A small image captioner, trained from scratch.
Model: 64-pixel images, encoder widths [64, 128, 256].
Training: 22600 steps, batches of 128.
Data: trained on photos of plants, animals and fungi (iNaturalist), 37.1 epochs.
Rows from block 4 of the image encoder of a small image captioner, named by matrix and row number. Rows with one number belong to one neuron. Each number is 128 + 32 x the weight over its row's rms, rounded and kept within 0 to 255. All counts start at 0. Numbers have three digits each.
Before each neuron's rows are labels from the 100 images, of 14976, where the neuron reaches its largest size: "colour at peak" is the nearest of a few named colours to the mean colour under the peak; "top examples" is what is common among them. Only what is clearly more common there than usual is listed. The data: photos of plants, animals and fungi (iNaturalist).
# gate: MLP gate (encoder.blocks.4.mlp.gate.weight, 336x128), inputs 0-63
# fc1: MLP up (encoder.blocks.4.mlp.fc1.weight, 336x128), inputs 0-63
# fc2: MLP down (encoder.blocks.4.mlp.fc2.weight, 128x336, transposed), outputs 0-63

colour at peak: white
top examples: class Aves; order Charadriiformes
gate.206:163149120154107177147139100147073145177161114108190137146099081120163122119122078132090154103122180144127129154133124162125132179083107136098106153139132105094120176095104133082095124092010138
fc1.206:175174097160092145144162074198067117095115116140136170147164097115115130184190180121148096079137118092097121118100197173108071158121122130112038165127160079128143152159142119110146099143127128
fc2.206:042105179156155091094131148139131105139089186112153136134193095165155128139105161165142075086130126138201145141195121098149162099100126124093065171156178108098155121111183161098139129151078107

colour at peak: grey
top examples: class: Aves; order Anseriformes; family: Anatidae
gate.276:111143159187108171178128189160166148119076038173121069133136114117168180137136141087085127088088160179107159117104124142079083146153150104159116211170121135133100140152098108107109119114060144
fc1.276:099171101193101216144129179200115149080140164096148099121067134121135139124123129118125155128162131101143112144120135166145100160139134071143113114142104092129074167096098143086127111102138119
fc2.276:133150171178131154156122127145116060064154090127099137140182131132108188100141132139151116117157066130154141108138100166154122164078127075117070120170121144120138173141123101064105138085131152

colour at peak: white
top examples: class Aves; order Passeriformes
gate.265:118142191084126140135141060142181110126129150064140143157110089081120075156165167094132120086128137153119202131105113120110064164099059082125063118093077123180156084141148110137087094117080064
fc1.265:150152123124155119126081082106158031069106152118142079123121104096082111149099102073117140138188169158184119125128161112122116066143119145136113128093122084158161068142086161111141174091089112
fc2.265:149180098133091158185128150099107178164133141151090113072151175084071145131163104176128163111035102128089100143068146184106096114146126124157200111091096072101125085186157163145081159129139115

colour at peak: white
top examples: phylum Chordata; class Aves
gate.232:105134122105130158162130094162101099148073118129115142117187215149122181137121148164117084080121097194114110163125136121101116130147167113124104107161153113150129077161119127060142088079092175
fc1.232:077144124122064141190086123196155126122177099153044149182076128189128179137117119129156122160074133155114167092159143177090107123152136175118082144171102134187164150077144074093175104111105092
fc2.232:129130146107192115059138185113145101124109155168159128138113124150118128154117142116141170138159118042138178106134169121151153085131124135174169105121200111171185130095123155117097069156180108

colour at peak: white
top examples: class Aves
gate.157:094143136152175128197079107131130111138097068139146134105097118162064148141123094144075090122127149122120177163169190062213150149100101184128105134099075096112158074102111114080130134155068149
fc1.157:182118153149073127132127081148129038112091131143175145122194114141125079177178147108149185079171171141126168112137168100080100172092124136080151156078157098154145142144136155155106107137142133
fc2.157:120168118174148126159135093148137164142132176154185158166140122086066148102140127116149179090138075149125143158132096163152135157112140102094083175120086082129109101159146181125202146125143142

colour at peak: cyan
top examples: phylum Chordata; class Aves
gate.185:119139120130109117185099128129179129127146107143109131189132167103108123108160078088120138115066162180127138105093157173120151176129115130151097140121194144151101082151092094095052095163067141
fc1.185:103160108166119203125130088138115225153111183120134156067119115112132165136134115175115123113133110078116040147125126124131128153039084118113096135142119088146099161163143128145138118127154158
fc2.185:133086128151133078114116150138134096111111139075146162099157120145156107119095159114115116096116136192169101155174086069094126180088159150049098142068159136166127158110144116102140154103099120

colour at peak: grey
top examples: phylum Chordata; class Aves; order Charadriiformes
gate.11:146147092102145192170135091148075158118149127128129162150073089147123120107072087156127108127131133095168148170080147124131128140129167145149143216093099144219050135118145155162106151125149152
fc1.11:084076120183087125101092110118102105160119091148088096116126166161087097098146158046134109121110121116075123077157144189165191164140128155122190047142076132095204155184140111180144071084134119
fc2.11:106145060127154084123110138144141174134114123137181138113143077118085114180193154176092122173106127134092085151059081066132111114119157205096121148129125149117132124138127114159151113148121106

colour at peak: green
top examples: kingdom Plantae; phylum Tracheophyta; class Magnoliopsida
gate.12:129172084089175155133092124087100145155134111123138184085110131101113106139111102066107117179110125089135105146150091123154118147112120141155142122167061145115147140112063169139167109114138132
fc1.12:144119138091159077095151114141143086143121111127170196148179125141141156193163114114068099096132097136109103133132162115165077159101118119101107051140147106143196092108160144116103153165147094
fc2.12:116141125153092118153140138095084149155084208181093162089130143092135120158118117146085117116065114099131109134106206184139135124134085085162120144140107117129144120107142107154067151148164113

colour at peak: pink
top examples: phylum Arthropoda; class Insecta; order Lepidoptera
gate.205:075127107142163111130098144102102128131132099130122119104092199139106170157177116085147137105140143163154175114116215115143157105165119180132110123087149103135158120164081071128154081131130127
fc1.205:086082167128074110103063091149083057118135082098130139157107186159177135114133116182171139130121105160141150056148135121111175122115170090124153099082171090136129094142124098141124163113158173
fc2.205:153144146110108170149111040111152142134089102109124093145116127201101095138117120135093142133177140112102112150104158140077097145123079127173131105142187123150112195172146121112093100143194163

colour at peak: black
top examples: class Aves
gate.304:116172073106176127141128114107105130107102090154137087168152181150098096139101107134086092100099104191126180100094122119153082113143165179140155149130151127160154140131161100150075121144062143
fc1.304:178080082124129141075145152135153159083119143069155144152098083114101152121200109114134150090107118061178097106135100156197160124135142145098118097153126094128137159180143188151143120087113104
fc2.304:172124158130145148185092119149125099052137158132084104148080144120141166108114144115133136109188088097104178123104099112142103095177118079145089106171151150125075173135107129137132136070160159

colour at peak: grey
top examples: class Aves; order Anseriformes; family: Anatidae
gate.13:128126143149156175189137156176166139117157163088166126125106146160144104120152126113153092197048174136148109119079111169150086168100139097133089169164153147129139114145086103099057096110126160
fc1.13:153164162107188170134134094141114142077124189130136174115106151079088081108128189126120111123148155085102121105084177144152079125129191118117123123077203093124159172121166095128155083141094174
fc2.13:149083134151108075124160148152156119090126093110134119087208118171111118090190099141108116103096084119169184142183107122132149151110107122158091173178152107130159144110173119125133115096129122

colour at peak: pink
top examples: phylum Arthropoda; class Insecta; text has "bee"; family: Apidae
gate.256:125143155199098139138044099117146103146112103159125123135103120164077088141115069091107215086163112151135162143111130174150185119112199114129114140073127138162118123105084093104107137148164154
fc1.256:150082121139134106125083147100074120145187156120086174146141188175113115082100105125139149177162177131175193123175136096104128110158106172135120148098090095163165135101119136088167111144117140
fc2.256:144120112136078125138122083127179148176147105108156074174141147207084167174091128140172172151144107130066130130110142161080099142153089123117136094198157090128076166108170082156116159168132161

colour at peak: grey
top examples: class Aves; order Charadriiformes
gate.129:086123170153145153140164189190119136100152144176146112137104101155097140107091086140136112110145142087140074118125132193153161145139203115168136111063120094114092155109118123055158127112153137
fc1.129:192131135057131082108079110135150083132117158113163135060100085159114105121118066138104115120098113150107136169164099094158081148111124190132096096091116138105085100147089130172104129177095113
fc2.129:152125176173138131096127109152136088133113087137069124126136109121154139158110065135117151154187137131144133148116167140129182117133163151069152076142153070175143205127193123188149116134147094

colour at peak: brown
top examples: order Lepidoptera
gate.224:150137117082194122084119122121123133133164102163096090143113091075128155071084138130130179078093193121142125096156150144175159076085118040140180196134134096196121096073170135103170121117138169
fc1.224:136135093126153061148105111129178135121159072142157160126167147150091148089151106082150105065111106155086163120152071076154084187154175169123098101077144162158156163150101136080080101091142121
fc2.224:142103166169153160135163150190102134104073113097101164071071137136185135156127101109141132137091187117108087124139162126090189102120197090108143137116135138101178123124118150068133165098149093

colour at peak: grey
top examples: class Aves; order Charadriiformes
gate.82:167168120080130108107158152178123111137158091164108122099179123188142143178116162175165122142140123120162199111108100155149115141125138140162112149105244086163102056139139127113066134141124112
fc1.82:045094158083124132147138148089128075112172133133112149157096169152132158106147122113169106204136145146117150158168158167149126114144078096095117118137103153069127117128125169162137127167103112
fc2.82:190117153073137090099098178141123115126107071115096145110106158110125103141082148154089157155117127147116100170073119159149138159132128109124130167098146083115173122167128124095124094174112162