{
  "decoder_qk_norm": true,
  "decoder_parallel_block": true,
  "decoder_inner_norm": true,
  "decoder_prefix_bidirectional": false,
  "init": "torch_default",
  "epochs": 37.1,
  "final_lr_fraction": 0
}
Rows from block 4 of the image encoder of a small image captioner, named by matrix and row number. Rows with one number belong to one neuron. Each number is 200 + 40 x the weight over its row's rms, rounded and kept within 0 to 999. All counts start at 0. After the name is the row's rms in percent of the matrix's.
After each neuron's rows are labels from the 100 images, of 14976, where the neuron reaches its largest size: "place" is the part of the image that holds the peak. Only what is clearly more common there than usual is listed. The data: photos of plants, animals and fungi (iNaturalist). In brackets: how many of the 100.
# gate: MLP gate (encoder.blocks.4.mlp.gate.weight, 336x128), inputs 0-63
# fc1: MLP up (encoder.blocks.4.mlp.fc1.weight, 336x128), inputs 0-63
# fc2: MLP down (encoder.blocks.4.mlp.fc2.weight, 128x336, transposed), outputs 0-63

gate.318,103,258,219,193,271,167,284,209,213,203,245,146,168,169,155,214,185,198,183,190,160,235,180,163,200,233,209,203,163,109,149,170,143,199,241,280,251,278,153,277,210,147,234,184,181,214,178,204,199,266,189,217,203,198,252,273,248,175,123,197,204,182,243,160,228
fc1.318,103,189,193,149,117,147,226,237,180,230,213,242,180,157,286,177,161,166,219,267,217,191,232,186,288,174,220,158,240,229,184,227,227,151,202,286,214,219,182,184,196,140,232,161,175,202,214,218,145,176,164,270,195,184,232,199,179,275,196,214,232,172,174,202,244
fc2.318,099,184,157,229,179,254,128,156,193,278,148,214,237,209,245,308,167,194,181,126,261,190,274,150,157,229,123,203,139,206,211,199,232,209,215,167,215,181,199,218,177,222,286,207,252,244,234,106,216,147,196,195,200,223,229,154,197,166,201,230,185,210,274,254,185
place: top left (55)

gate.6,100,203,196,212,193,262,158,239,154,204,148,195,207,263,247,215,219,139,201,259,174,171,146,182,179,140,156,144,149,157,209,192,203,267,236,229,265,224,204,245,162,241,181,145,195,161,204,133,181,140,142,113,193,219,259,155,197,198,187,186,270,227,175,189,187
fc1.6,098,200,237,222,278,139,197,264,164,178,181,213,145,147,234,200,210,179,182,171,160,262,197,164,201,194,242,202,165,225,203,221,240,200,174,146,214,224,230,206,184,185,192,152,167,208,193,271,192,217,194,259,177,279,177,244,188,234,189,207,232,185,106,252,208
fc2.6,094,219,178,204,168,265,203,238,283,163,254,212,104,151,228,164,173,245,279,229,176,208,175,226,205,266,192,246,198,217,164,198,261,176,150,201,259,186,252,147,153,257,238,240,203,167,225,141,205,213,212,278,220,175,212,220,250,204,192,161,221,155,132,242,214
place: top left (42)

gate.86,102,126,211,210,182,238,191,193,220,241,226,218,257,244,186,295,233,215,193,257,210,181,213,204,268,252,245,149,204,253,241,193,197,140,177,206,212,259,160,229,216,199,197,202,136,166,175,95,257,170,185,190,166,187,221,260,196,189,144,139,205,167,301,253,185
fc1.86,098,230,106,247,265,171,225,229,138,195,187,190,185,169,163,133,220,206,204,198,154,200,276,264,246,137,169,192,115,174,206,294,168,214,284,217,229,127,240,156,203,152,292,187,245,185,107,227,218,281,274,232,201,278,200,169,204,207,251,221,208,283,196,233,222
fc2.86,103,193,269,174,216,165,213,184,223,185,173,207,216,133,247,175,257,145,168,204,157,225,100,214,229,183,248,115,242,178,212,206,194,102,139,188,218,218,193,236,261,210,178,229,165,182,153,210,236,185,169,198,243,162,176,203,232,232,152,157,122,260,290,154,218
place: middle right (39)

gate.49,096,216,172,233,231,123,280,213,236,225,282,212,297,167,255,196,126,210,117,225,215,156,205,167,228,184,156,236,184,197,209,129,226,245,129,223,148,118,169,237,303,186,211,257,248,186,183,216,209,227,188,274,220,172,209,209,235,230,194,91,239,232,172,185,226
fc1.49,092,121,130,228,192,203,196,143,224,105,192,240,204,235,255,157,181,219,239,252,226,199,168,207,214,221,191,152,236,194,196,190,175,256,141,249,223,148,183,172,201,219,189,222,191,191,174,217,179,154,206,153,230,217,215,202,173,210,215,212,149,233,243,297,132
fc2.49,094,152,237,164,163,200,220,228,244,155,169,155,182,219,269,242,257,189,214,185,200,223,148,250,200,192,240,123,185,160,156,222,183,223,145,187,211,225,277,260,216,138,115,281,232,212,177,193,214,186,274,241,223,203,223,151,180,270,189,174,179,223,182,220,122
place: top left (40)

gate.327,099,235,174,259,260,188,264,178,199,170,232,120,261,201,266,168,112,121,214,218,182,194,134,175,190,194,181,196,185,126,165,235,164,238,170,211,184,201,167,184,314,195,234,271,235,174,195,276,177,207,222,214,219,300,199,203,229,294,228,171,202,164,192,190,167
fc1.327,103,244,257,189,205,257,218,234,170,252,149,154,212,193,196,227,208,152,150,171,175,295,213,242,173,266,225,231,214,188,198,213,197,175,250,213,211,171,229,197,59,224,235,173,186,228,198,218,236,171,176,187,198,196,153,268,211,290,143,242,139,255,163,159,249
fc2.327,098,219,211,261,137,181,238,230,187,175,223,200,232,247,138,260,170,133,171,180,183,161,230,234,215,284,139,250,160,253,210,171,211,206,198,182,191,156,180,167,171,226,196,233,193,212,231,214,161,214,174,192,241,220,159,239,197,162,145,249,269,238,174,223,227
place: top left (40)

gate.280,101,244,206,198,187,182,262,187,188,267,209,215,155,228,169,137,200,195,239,123,256,219,142,240,195,217,108,220,237,163,202,174,218,156,280,159,237,217,203,226,198,233,147,210,196,243,174,242,224,280,189,178,227,154,253,275,245,228,93,187,154,174,207,186,201
fc1.280,104,210,118,167,249,121,232,226,195,229,239,188,180,191,127,216,189,281,213,143,167,144,226,198,182,267,198,184,305,210,213,144,176,201,147,239,157,224,188,239,235,231,257,230,153,270,215,162,258,181,245,181,213,216,217,188,179,201,153,248,157,157,211,227,244
fc2.280,098,232,202,175,167,164,218,228,211,118,167,252,199,200,228,243,222,173,83,176,160,151,242,200,216,220,210,253,183,203,193,213,231,183,195,139,178,206,137,149,220,202,131,149,193,222,226,169,207,229,137,217,186,196,122,185,294,242,204,234,174,213,124,166,201
place: top left (47)

gate.103,091,77,245,171,264,234,255,269,211,256,229,180,234,235,184,269,299,200,298,284,242,153,145,182,192,158,158,169,167,226,154,159,269,230,203,201,160,140,135,206,160,217,217,215,203,170,155,142,154,223,199,237,190,171,222,179,229,160,173,155,242,172,197,207,204
fc1.103,093,174,161,193,193,187,219,164,223,227,215,170,201,250,218,86,217,239,208,206,217,212,157,169,152,195,155,175,224,192,201,215,186,272,172,203,146,154,204,176,247,235,220,135,292,259,280,172,196,162,274,163,233,213,202,234,188,201,175,167,207,231,258,248,153
fc2.103,093,218,223,193,249,185,181,144,178,156,157,192,267,185,184,210,214,278,222,221,234,147,188,235,193,176,184,148,265,147,104,177,134,210,233,226,124,294,189,218,170,113,174,188,189,248,239,170,212,257,190,215,238,173,170,255,155,182,203,152,200,177,260,220,174
place: middle right (26)