Rows from block 4 of the image encoder of a small image captioner, named by matrix and row number. Rows with one number belong to one neuron. Each number is 128 + 24 x the weight over its row's rms, rounded and kept within 0 to 255. All counts start at 0. Numbers have three digits each. After the name is the row's rms in percent of the matrix's.
After each neuron's rows are labels from the 100 images, of 14976, where the neuron reaches its largest size: "responds to" is what is common among them; "colour at peak" is the nearest of a few named colours to the mean colour under the peak. Only what is clearly more common there than usual is listed. The data: photos of plants, animals and fungi (iNaturalist).
# gate: MLP gate (encoder.blocks.4.mlp.gate.weight, 336x128), inputs 64-127
# fc1: MLP up (encoder.blocks.4.mlp.fc1.weight, 336x128), inputs 64-127
# fc2: MLP down (encoder.blocks.4.mlp.fc2.weight, 128x336, transposed), outputs 64-127

gate.82 098:124150102123196115135129164109146106116108170093109118089108159132140121118127157133161087112145101132119112139130113127127097154143084120125112141134142073135119140131143137116112065158120143
fc1.82 098:119126133138128155120042117170150076133134127132104158092110137146088131137108134117144153118070118111147184161148096136121130091101089121126099125162114107126146134087107162147144116097116153
fc2.82 091:122169112131111144121149105157081096121112126137099115125159104121142124093139152100097105171089151124119163172102159152137106176210093089117152117149125136149121165134175145098126119116162145
responds to: class Aves; order Charadriiformes
colour at peak: grey

gate.232 093:169134160105116146138126150149116155122060146135116158120137105136091110107120108164168122120110157148133108117113115120160156096125105153191137133100140115094151133137115121127121187083135172
fc1.232 096:094114117097136143116126085116113131144089151106128144126124131153113127124118115117121096115088106142104115131138127168137164136137074145116143123143108182115119150122097143088148135135129115
fc2.232 093:132126150116113135087156104108139143178121125113151177151122147140176172101147139121127153099082128144133085130128129103144138128107156109123129089087145158092116126171116113101134165160117091
responds to: phylum Chordata; class Aves
colour at peak: white

gate.133 104:135132131166109136151139155114136114138086106147135115080130137069109128075142144152109139117124087133165147107074106089128147154094170144102149144137083106108139141163125106157101126175125145
fc1.133 101:144130125074100107147120112143099149117092087104144134158093100110125135114131130075169129113104129098109088135092125118142106168118104116136058143134126102093099126117111117122160138108142146
fc2.133 100:116138119145142109160102099146096141114168154166103107094080156115134107143142105137135092134144098128116138134128125096130170122097120133119102096125178107171116130099160121131152130178147126
responds to: order Accipitriformes
colour at peak: white

gate.12 092:149101172123109144125172080124107129071186133129142121132167096144093128108169131077147155151140145189109145175153113148128091166130162159166122121141128132120137126158097119119128114155135090
fc1.12 096:115118088082110143132105146144133150136146127109121085165124127151117195123100126142150109160150106120100156097130138099136142159142096096096164125080132118097162087122153117142075139118152119
fc2.12 098:129183153133114077150092132155119139172087118127109076138126112148157081105154129091121086147154166121130146093138129149140118145160125183128134129108118121149107140123128195151135135101128101
responds to: kingdom Plantae; phylum Tracheophyta; class Magnoliopsida
colour at peak: green

gate.225 094:118151113112149131117162140151122131093085056133124122122136135100163126142112159128144115113184139141097125091103120108150138115143161138152109157107155127087114123147146098175120116140155149
fc1.225 097:139126129166126153118108134104106149077116178097136145128138091080136192097161125173117155123108115155092157145147133087130139093157120155117134079098155132176125124137119129138137167119152133
fc2.225 101:143111075111084140147136158173125132093140144099096120149123085094132115110092135119127101125126158134143155132091129114117139149106112153116132120170121157159096100135127097142109121093124104
responds to: class Aves; order Passeriformes
colour at peak: white

gate.200 098:148149119138120146107111136122101130162109137129112135152090089139125140125161141154109102058167075090126131138145116143131138128122158181109119138128084135150121131128157103075159151133122084
fc1.200 103:100149099145120109127158136096095157138165168116095158159087128144115149128163137193120083143108085116132118104106159088134128141136126151090139175120119127163118141194169148169108143125124118
fc2.200 096:127156142142137115130094129117130139156131129127119119187109128166133114139133195106075114091139148153077091100111125143145091144140164115145156173136097141133145126135135152138097135063095118
responds to: order Anseriformes; family: Anatidae
colour at peak: grey

gate.69 102:095150096106149111105110140131119109136078121123148149163153166118132100111142167160138177134095118131127145106159149133140121135153161143143126169133148153166170091152123097128130144141144169
fc1.69 103:115106133148140133141120136148140115157112108132146128158136152133119139094165125137116157124177101159156103105136106115124148102138135104158130150082197137125183133106154140151114103105151150
fc2.69 113:169126139154104093167131103131118099108139119154108123117126165125126159156151092131140144165113119137132085151163131133104109117128100148089066152073127128120131111134094119124169118169147123
responds to: class: Aves; order Anseriformes; family: Anatidae
colour at peak: grey

gate.129 093:119146146158129164153174179127159115153081121128116105164146151116118162147140119143154168121107126163148095070106145111162096140102142117171139145110161176123139136135164126099119130112134136
fc1.129 097:121100150138069158124116135159138102146163111130108112132133108134144145108084127097153131137150136077123131159122109135120089116141150127180130099097144101116098084193110141155121120101141097
fc2.129 091:117139154159149098113157182152174159160106154113164135149095116131108147155125107117126103153126133108140152149068166133117132117123118124163101142143120158117076115138113124128084135072130107
responds to: class Aves; order Charadriiformes
colour at peak: grey

gate.276 095:134121093143119133089145134103126167118108164105121132122135104160111092112135157151110095100124092145107129156104114080145126132141106125144117152152138146133177121129126118105125152155133074
fc1.276 094:139116126143153119105155112160111167113116099171139094150108169163117110161192149131148129122122164117073108127099100122109127109122160122158118112091078121126159121119128093149119162125188131
fc2.276 092:138081115129114137174133106168163101094173103119125149116168139134113101144123114150137145132116105128153125079163108117119111136110120114156122125071169186118155100110120140105138140182170128
responds to: class: Aves; order Anseriformes; family: Anatidae
colour at peak: grey

gate.185 102:123123111152173132076144136160122136102109140126125168132117138166100084091183140159144080106110148149128093136115092119108133120110103183147130119147115118095164125130130125126164106162113152
fc1.185 092:069129104085133096130131183104113180154105126120140146137147122122125152154098116124130133146154105089128140144109164149140116147060126101130154124105091115151151141126140139178115100139121135
fc2.185 100:145075169181131117111111120134127119104120152171148085085139125112104110132174112124141159131143118166121132135147133110170071142108125147104076083104105111120142090112141163154147129146143114
responds to: phylum Chordata; class Aves
colour at peak: cyan

gate.166 118:113150072124135116121110102118105108131128143163156097124091136082132104108095110161154138112143109104138139118080116139118111154112134134157106147079101131118122106120154118170112090152173145
fc1.166 118:119131132099131110131135107133129132106110142137141138144119101068128104094129084107134156132102111128156142119135122099131106141146177120121116163131085113164085123139164114142116120076114201
fc2.166 140:127137163119139110133124151166122111137114125092094130199107092105168110100092128114116169126140163118162161152098107108156131119148127128180193111168120152118117148118130127094084099105111150
responds to: phylum Arthropoda; class Insecta; text has "bee"; family: Apidae
colour at peak: pink

gate.224 095:126103160116141138126109109104127134125148120159089132140125137129133102106102110101135135131111145149113117112099134162090105111121114133152113091154166159123150076107098133177101111119119106
fc1.224 095:129147154138122099117145096181114126180124170150118131124153131094107152099125133146115097125108107114145153108124169102140146129103162125111119149155061139110120145112097126147140146132084147
fc2.224 095:109101080106115137151101111103143128161127162131121108116117135117119114130168137123173114133102164106131181122133127099124130138075147120083098118112067095117104139156156115153097116134084114
responds to: order Lepidoptera
colour at peak: brown

gate.153 103:113174131130152149149148131132119141102064119107128114129120139067119130080094124172156138090119120114153133108076152123137142141121145148128108157126114132115114144113170136152094111129117205
fc1.153 105:179124096133111095132149084157127106155118129152163106132121131107124125116144109120144117107123133160112090116145078115101109095121148128161110107109118179132114151128128082132102110113153146
fc2.153 104:123134132108105094119087165165148156180093149092118089165113123128155118089105169119090120131201182120111164102108153109149151144157128128162120124114103149134137141135149107140118118093108078
responds to: phylum Arthropoda; class Insecta; order Lepidoptera
colour at peak: pink

gate.206 094:146116119156159140149167112131127140166119147108155143116125177141101126088159130149163101149127116111073148119111147124146153137123151132144104125102115101097189122119168149142083088154147119
fc1.206 096:094138109102144144128128148131116119152072119113138124137135188108113131136141126149148148112128090119135149117145136120112111121149064152119116117079096106128139128121171174169134137108150142
fc2.206 096:118093095167088125130121136130110156154152153152135148080128167097140125138171117152115103148154094125109143139140143120122125100145123137076084131112133114116159080127118129130141150156139132
responds to: class Aves; order Charadriiformes
colour at peak: white

gate.278 097:176144132169153132119137113106114158097128100112150120111137155106136106141143084119158143126147150122113098121114178152120142104148114113162135072085127114174137118132174124160131103146142131
fc1.278 099:147183161131161121138181170117129127164113120107155147159111118134141105109108122137086070102114112137094138122136139143123145092141146152114138123131137138141179170120147145109088129120132129
fc2.278 098:127184115155116154135089158092141149138097123138130134083127147144112117114154082103132109104136114153089163084123126151144112149127131139119125107116119085131152120173149125185141143128138093
responds to: class: Aves; order Anseriformes; family: Anatidae
colour at peak: grey

gate.165 108:117167126147138090127150173100133135148086167114118158162114128154101105090144125185148124129127097153149166132134143150132116127147122095137137149125119109135154141133172143167147069131095166
fc1.165 106:133130134152144135125125137144111135126144142102109137128146208153138098134187121156126137152150127146111138109103175093148108089086133207122100110113091125119141129110140136132159143102099100
fc2.165 116:137125137168091146157101111132105128130180167123151123108134130107076085121129084157101086135105108135152140145161146125121111154107076109100098071100117093145125112127142152080144105154169123
responds to: class: Aves; order Anseriformes; family: Anatidae
colour at peak: grey

gate.255 107:118166128111104155111138119089110106079144104150092066157113115115129138085135108143151110112143119109093122115126115141105128075110133115129113112065182123109169127114155160152108150143136136
fc1.255 101:130112098124118122134146147127156116156139138133150127128093081132088156126091098145100144129142140112201116127148130155106108114133105122129116112112134162109215134153136106164164082111107103
fc2.255 109:130171144132113141092140109099137157152120123092137120144108151130125158096133143119137172111134102133088098140098088141142151152134123116125122131107115104100168134154106143119066169132092161
responds to: phylum Arthropoda; class Insecta; order Lepidoptera
colour at peak: brown

gate.205 105:114195115155101121140166150139139157103089101145124121148089144100108132109119115122143143170081159138160125144131167117147139099112132155167121167101141131146148133151133110182103120159154190
fc1.205 108:148146106136127105114113097142133126073126094131164087141102146086130134116092066128134122150118136101146134180137128136109141113137125116168133128071112141110153163154156130143094141132127163
fc2.205 104:126105142104123154097162133176182143131114142089119103163129114102173111109078151144109154124141132128140107142093122135166145085130135105152136114153128135148094174134145100116092148075121158
responds to: phylum Arthropoda; class Insecta; order Lepidoptera
colour at peak: pink

gate.4 101:118112130145125148108138134066132168139134128148117151139151112082107119131129143124167155082157124147094123102146133159157120142141134136151137173082119122122127120131176089104137155137096170
fc1.4 103:132113108105139144072158110107102163157144135156129090134130170125057118165132111139104117109117145133069135165100115124119119115173125130121110118110110129120109173059149118131117148177137123
fc2.4 103:097154119108142091136123136157136179122085109155155118101162115162137124083173130128137104116151113181068158084154094127135132142140100154125121116126100102148143122168140144150161139128131105
responds to: class Aves; order Anseriformes; family: Anatidae
colour at peak: grey

gate.258 103:091150133122110167144147137096122121151061117140115109152105098129124129141149138133141131061174163119138118084147088153130130116090140145114093149092135132130154116121101160132145133118144143
fc1.258 104:151134128137150143130159096076105125075130147166143099125104158079143107140135163131084172116093130157168133160150104098112093129135120118113119138116113135103097158137165145160130117157121105
fc2.258 101:186140130134148143120111092096061136096139108133117144121135136129106148150105119124114184120126119109163099114111124160113182140096102071131159138138149145133085137109139144126124118159115168
responds to: class Insecta; phylum Arthropoda; order Lepidoptera
colour at peak: brown

gate.271 099:116109150108141124136157102153156121158107095174132108129098129106141100113091109102148128138102143118113164100139115141136155155103143126149115150159136158069107118111087113152135133113123148
fc1.271 099:101119183095126121130138165128141170164128091126150129130058120134187116149104118158145166111130149148105084121186122177100118136100085112168133118151119145133169097147101123129108099129116134
fc2.271 092:154110076147134147101149146128135133152090121137168144146139132086100168114102124121145114102114142150119114069108103116143116135138147147146128145131132130095119130167193138114071124129133106
responds to: order Passeriformes
colour at peak: brown

gate.11 103:132118131120147164155170126151101122140101132080141090144120133141141091156113092132135163158144092162138122089120131140178130133099097130128145120121138134153102087127124142146130151143103198
fc1.11 101:132163160100129119118154150098138113114129155098161164133126117105133097116153114126141111150086115092119110135141132119142129164098133139126134124133132143114112124168149139106148091110159117
fc2.11 097:150100076136134195144117094147120137146165134153134137126133130145159097139088160168157136126124134114055121165151120135111145108123152120091120153146132115146109115137151085149087131140093149
responds to: phylum Chordata; class Aves; order Charadriiformes
colour at peak: grey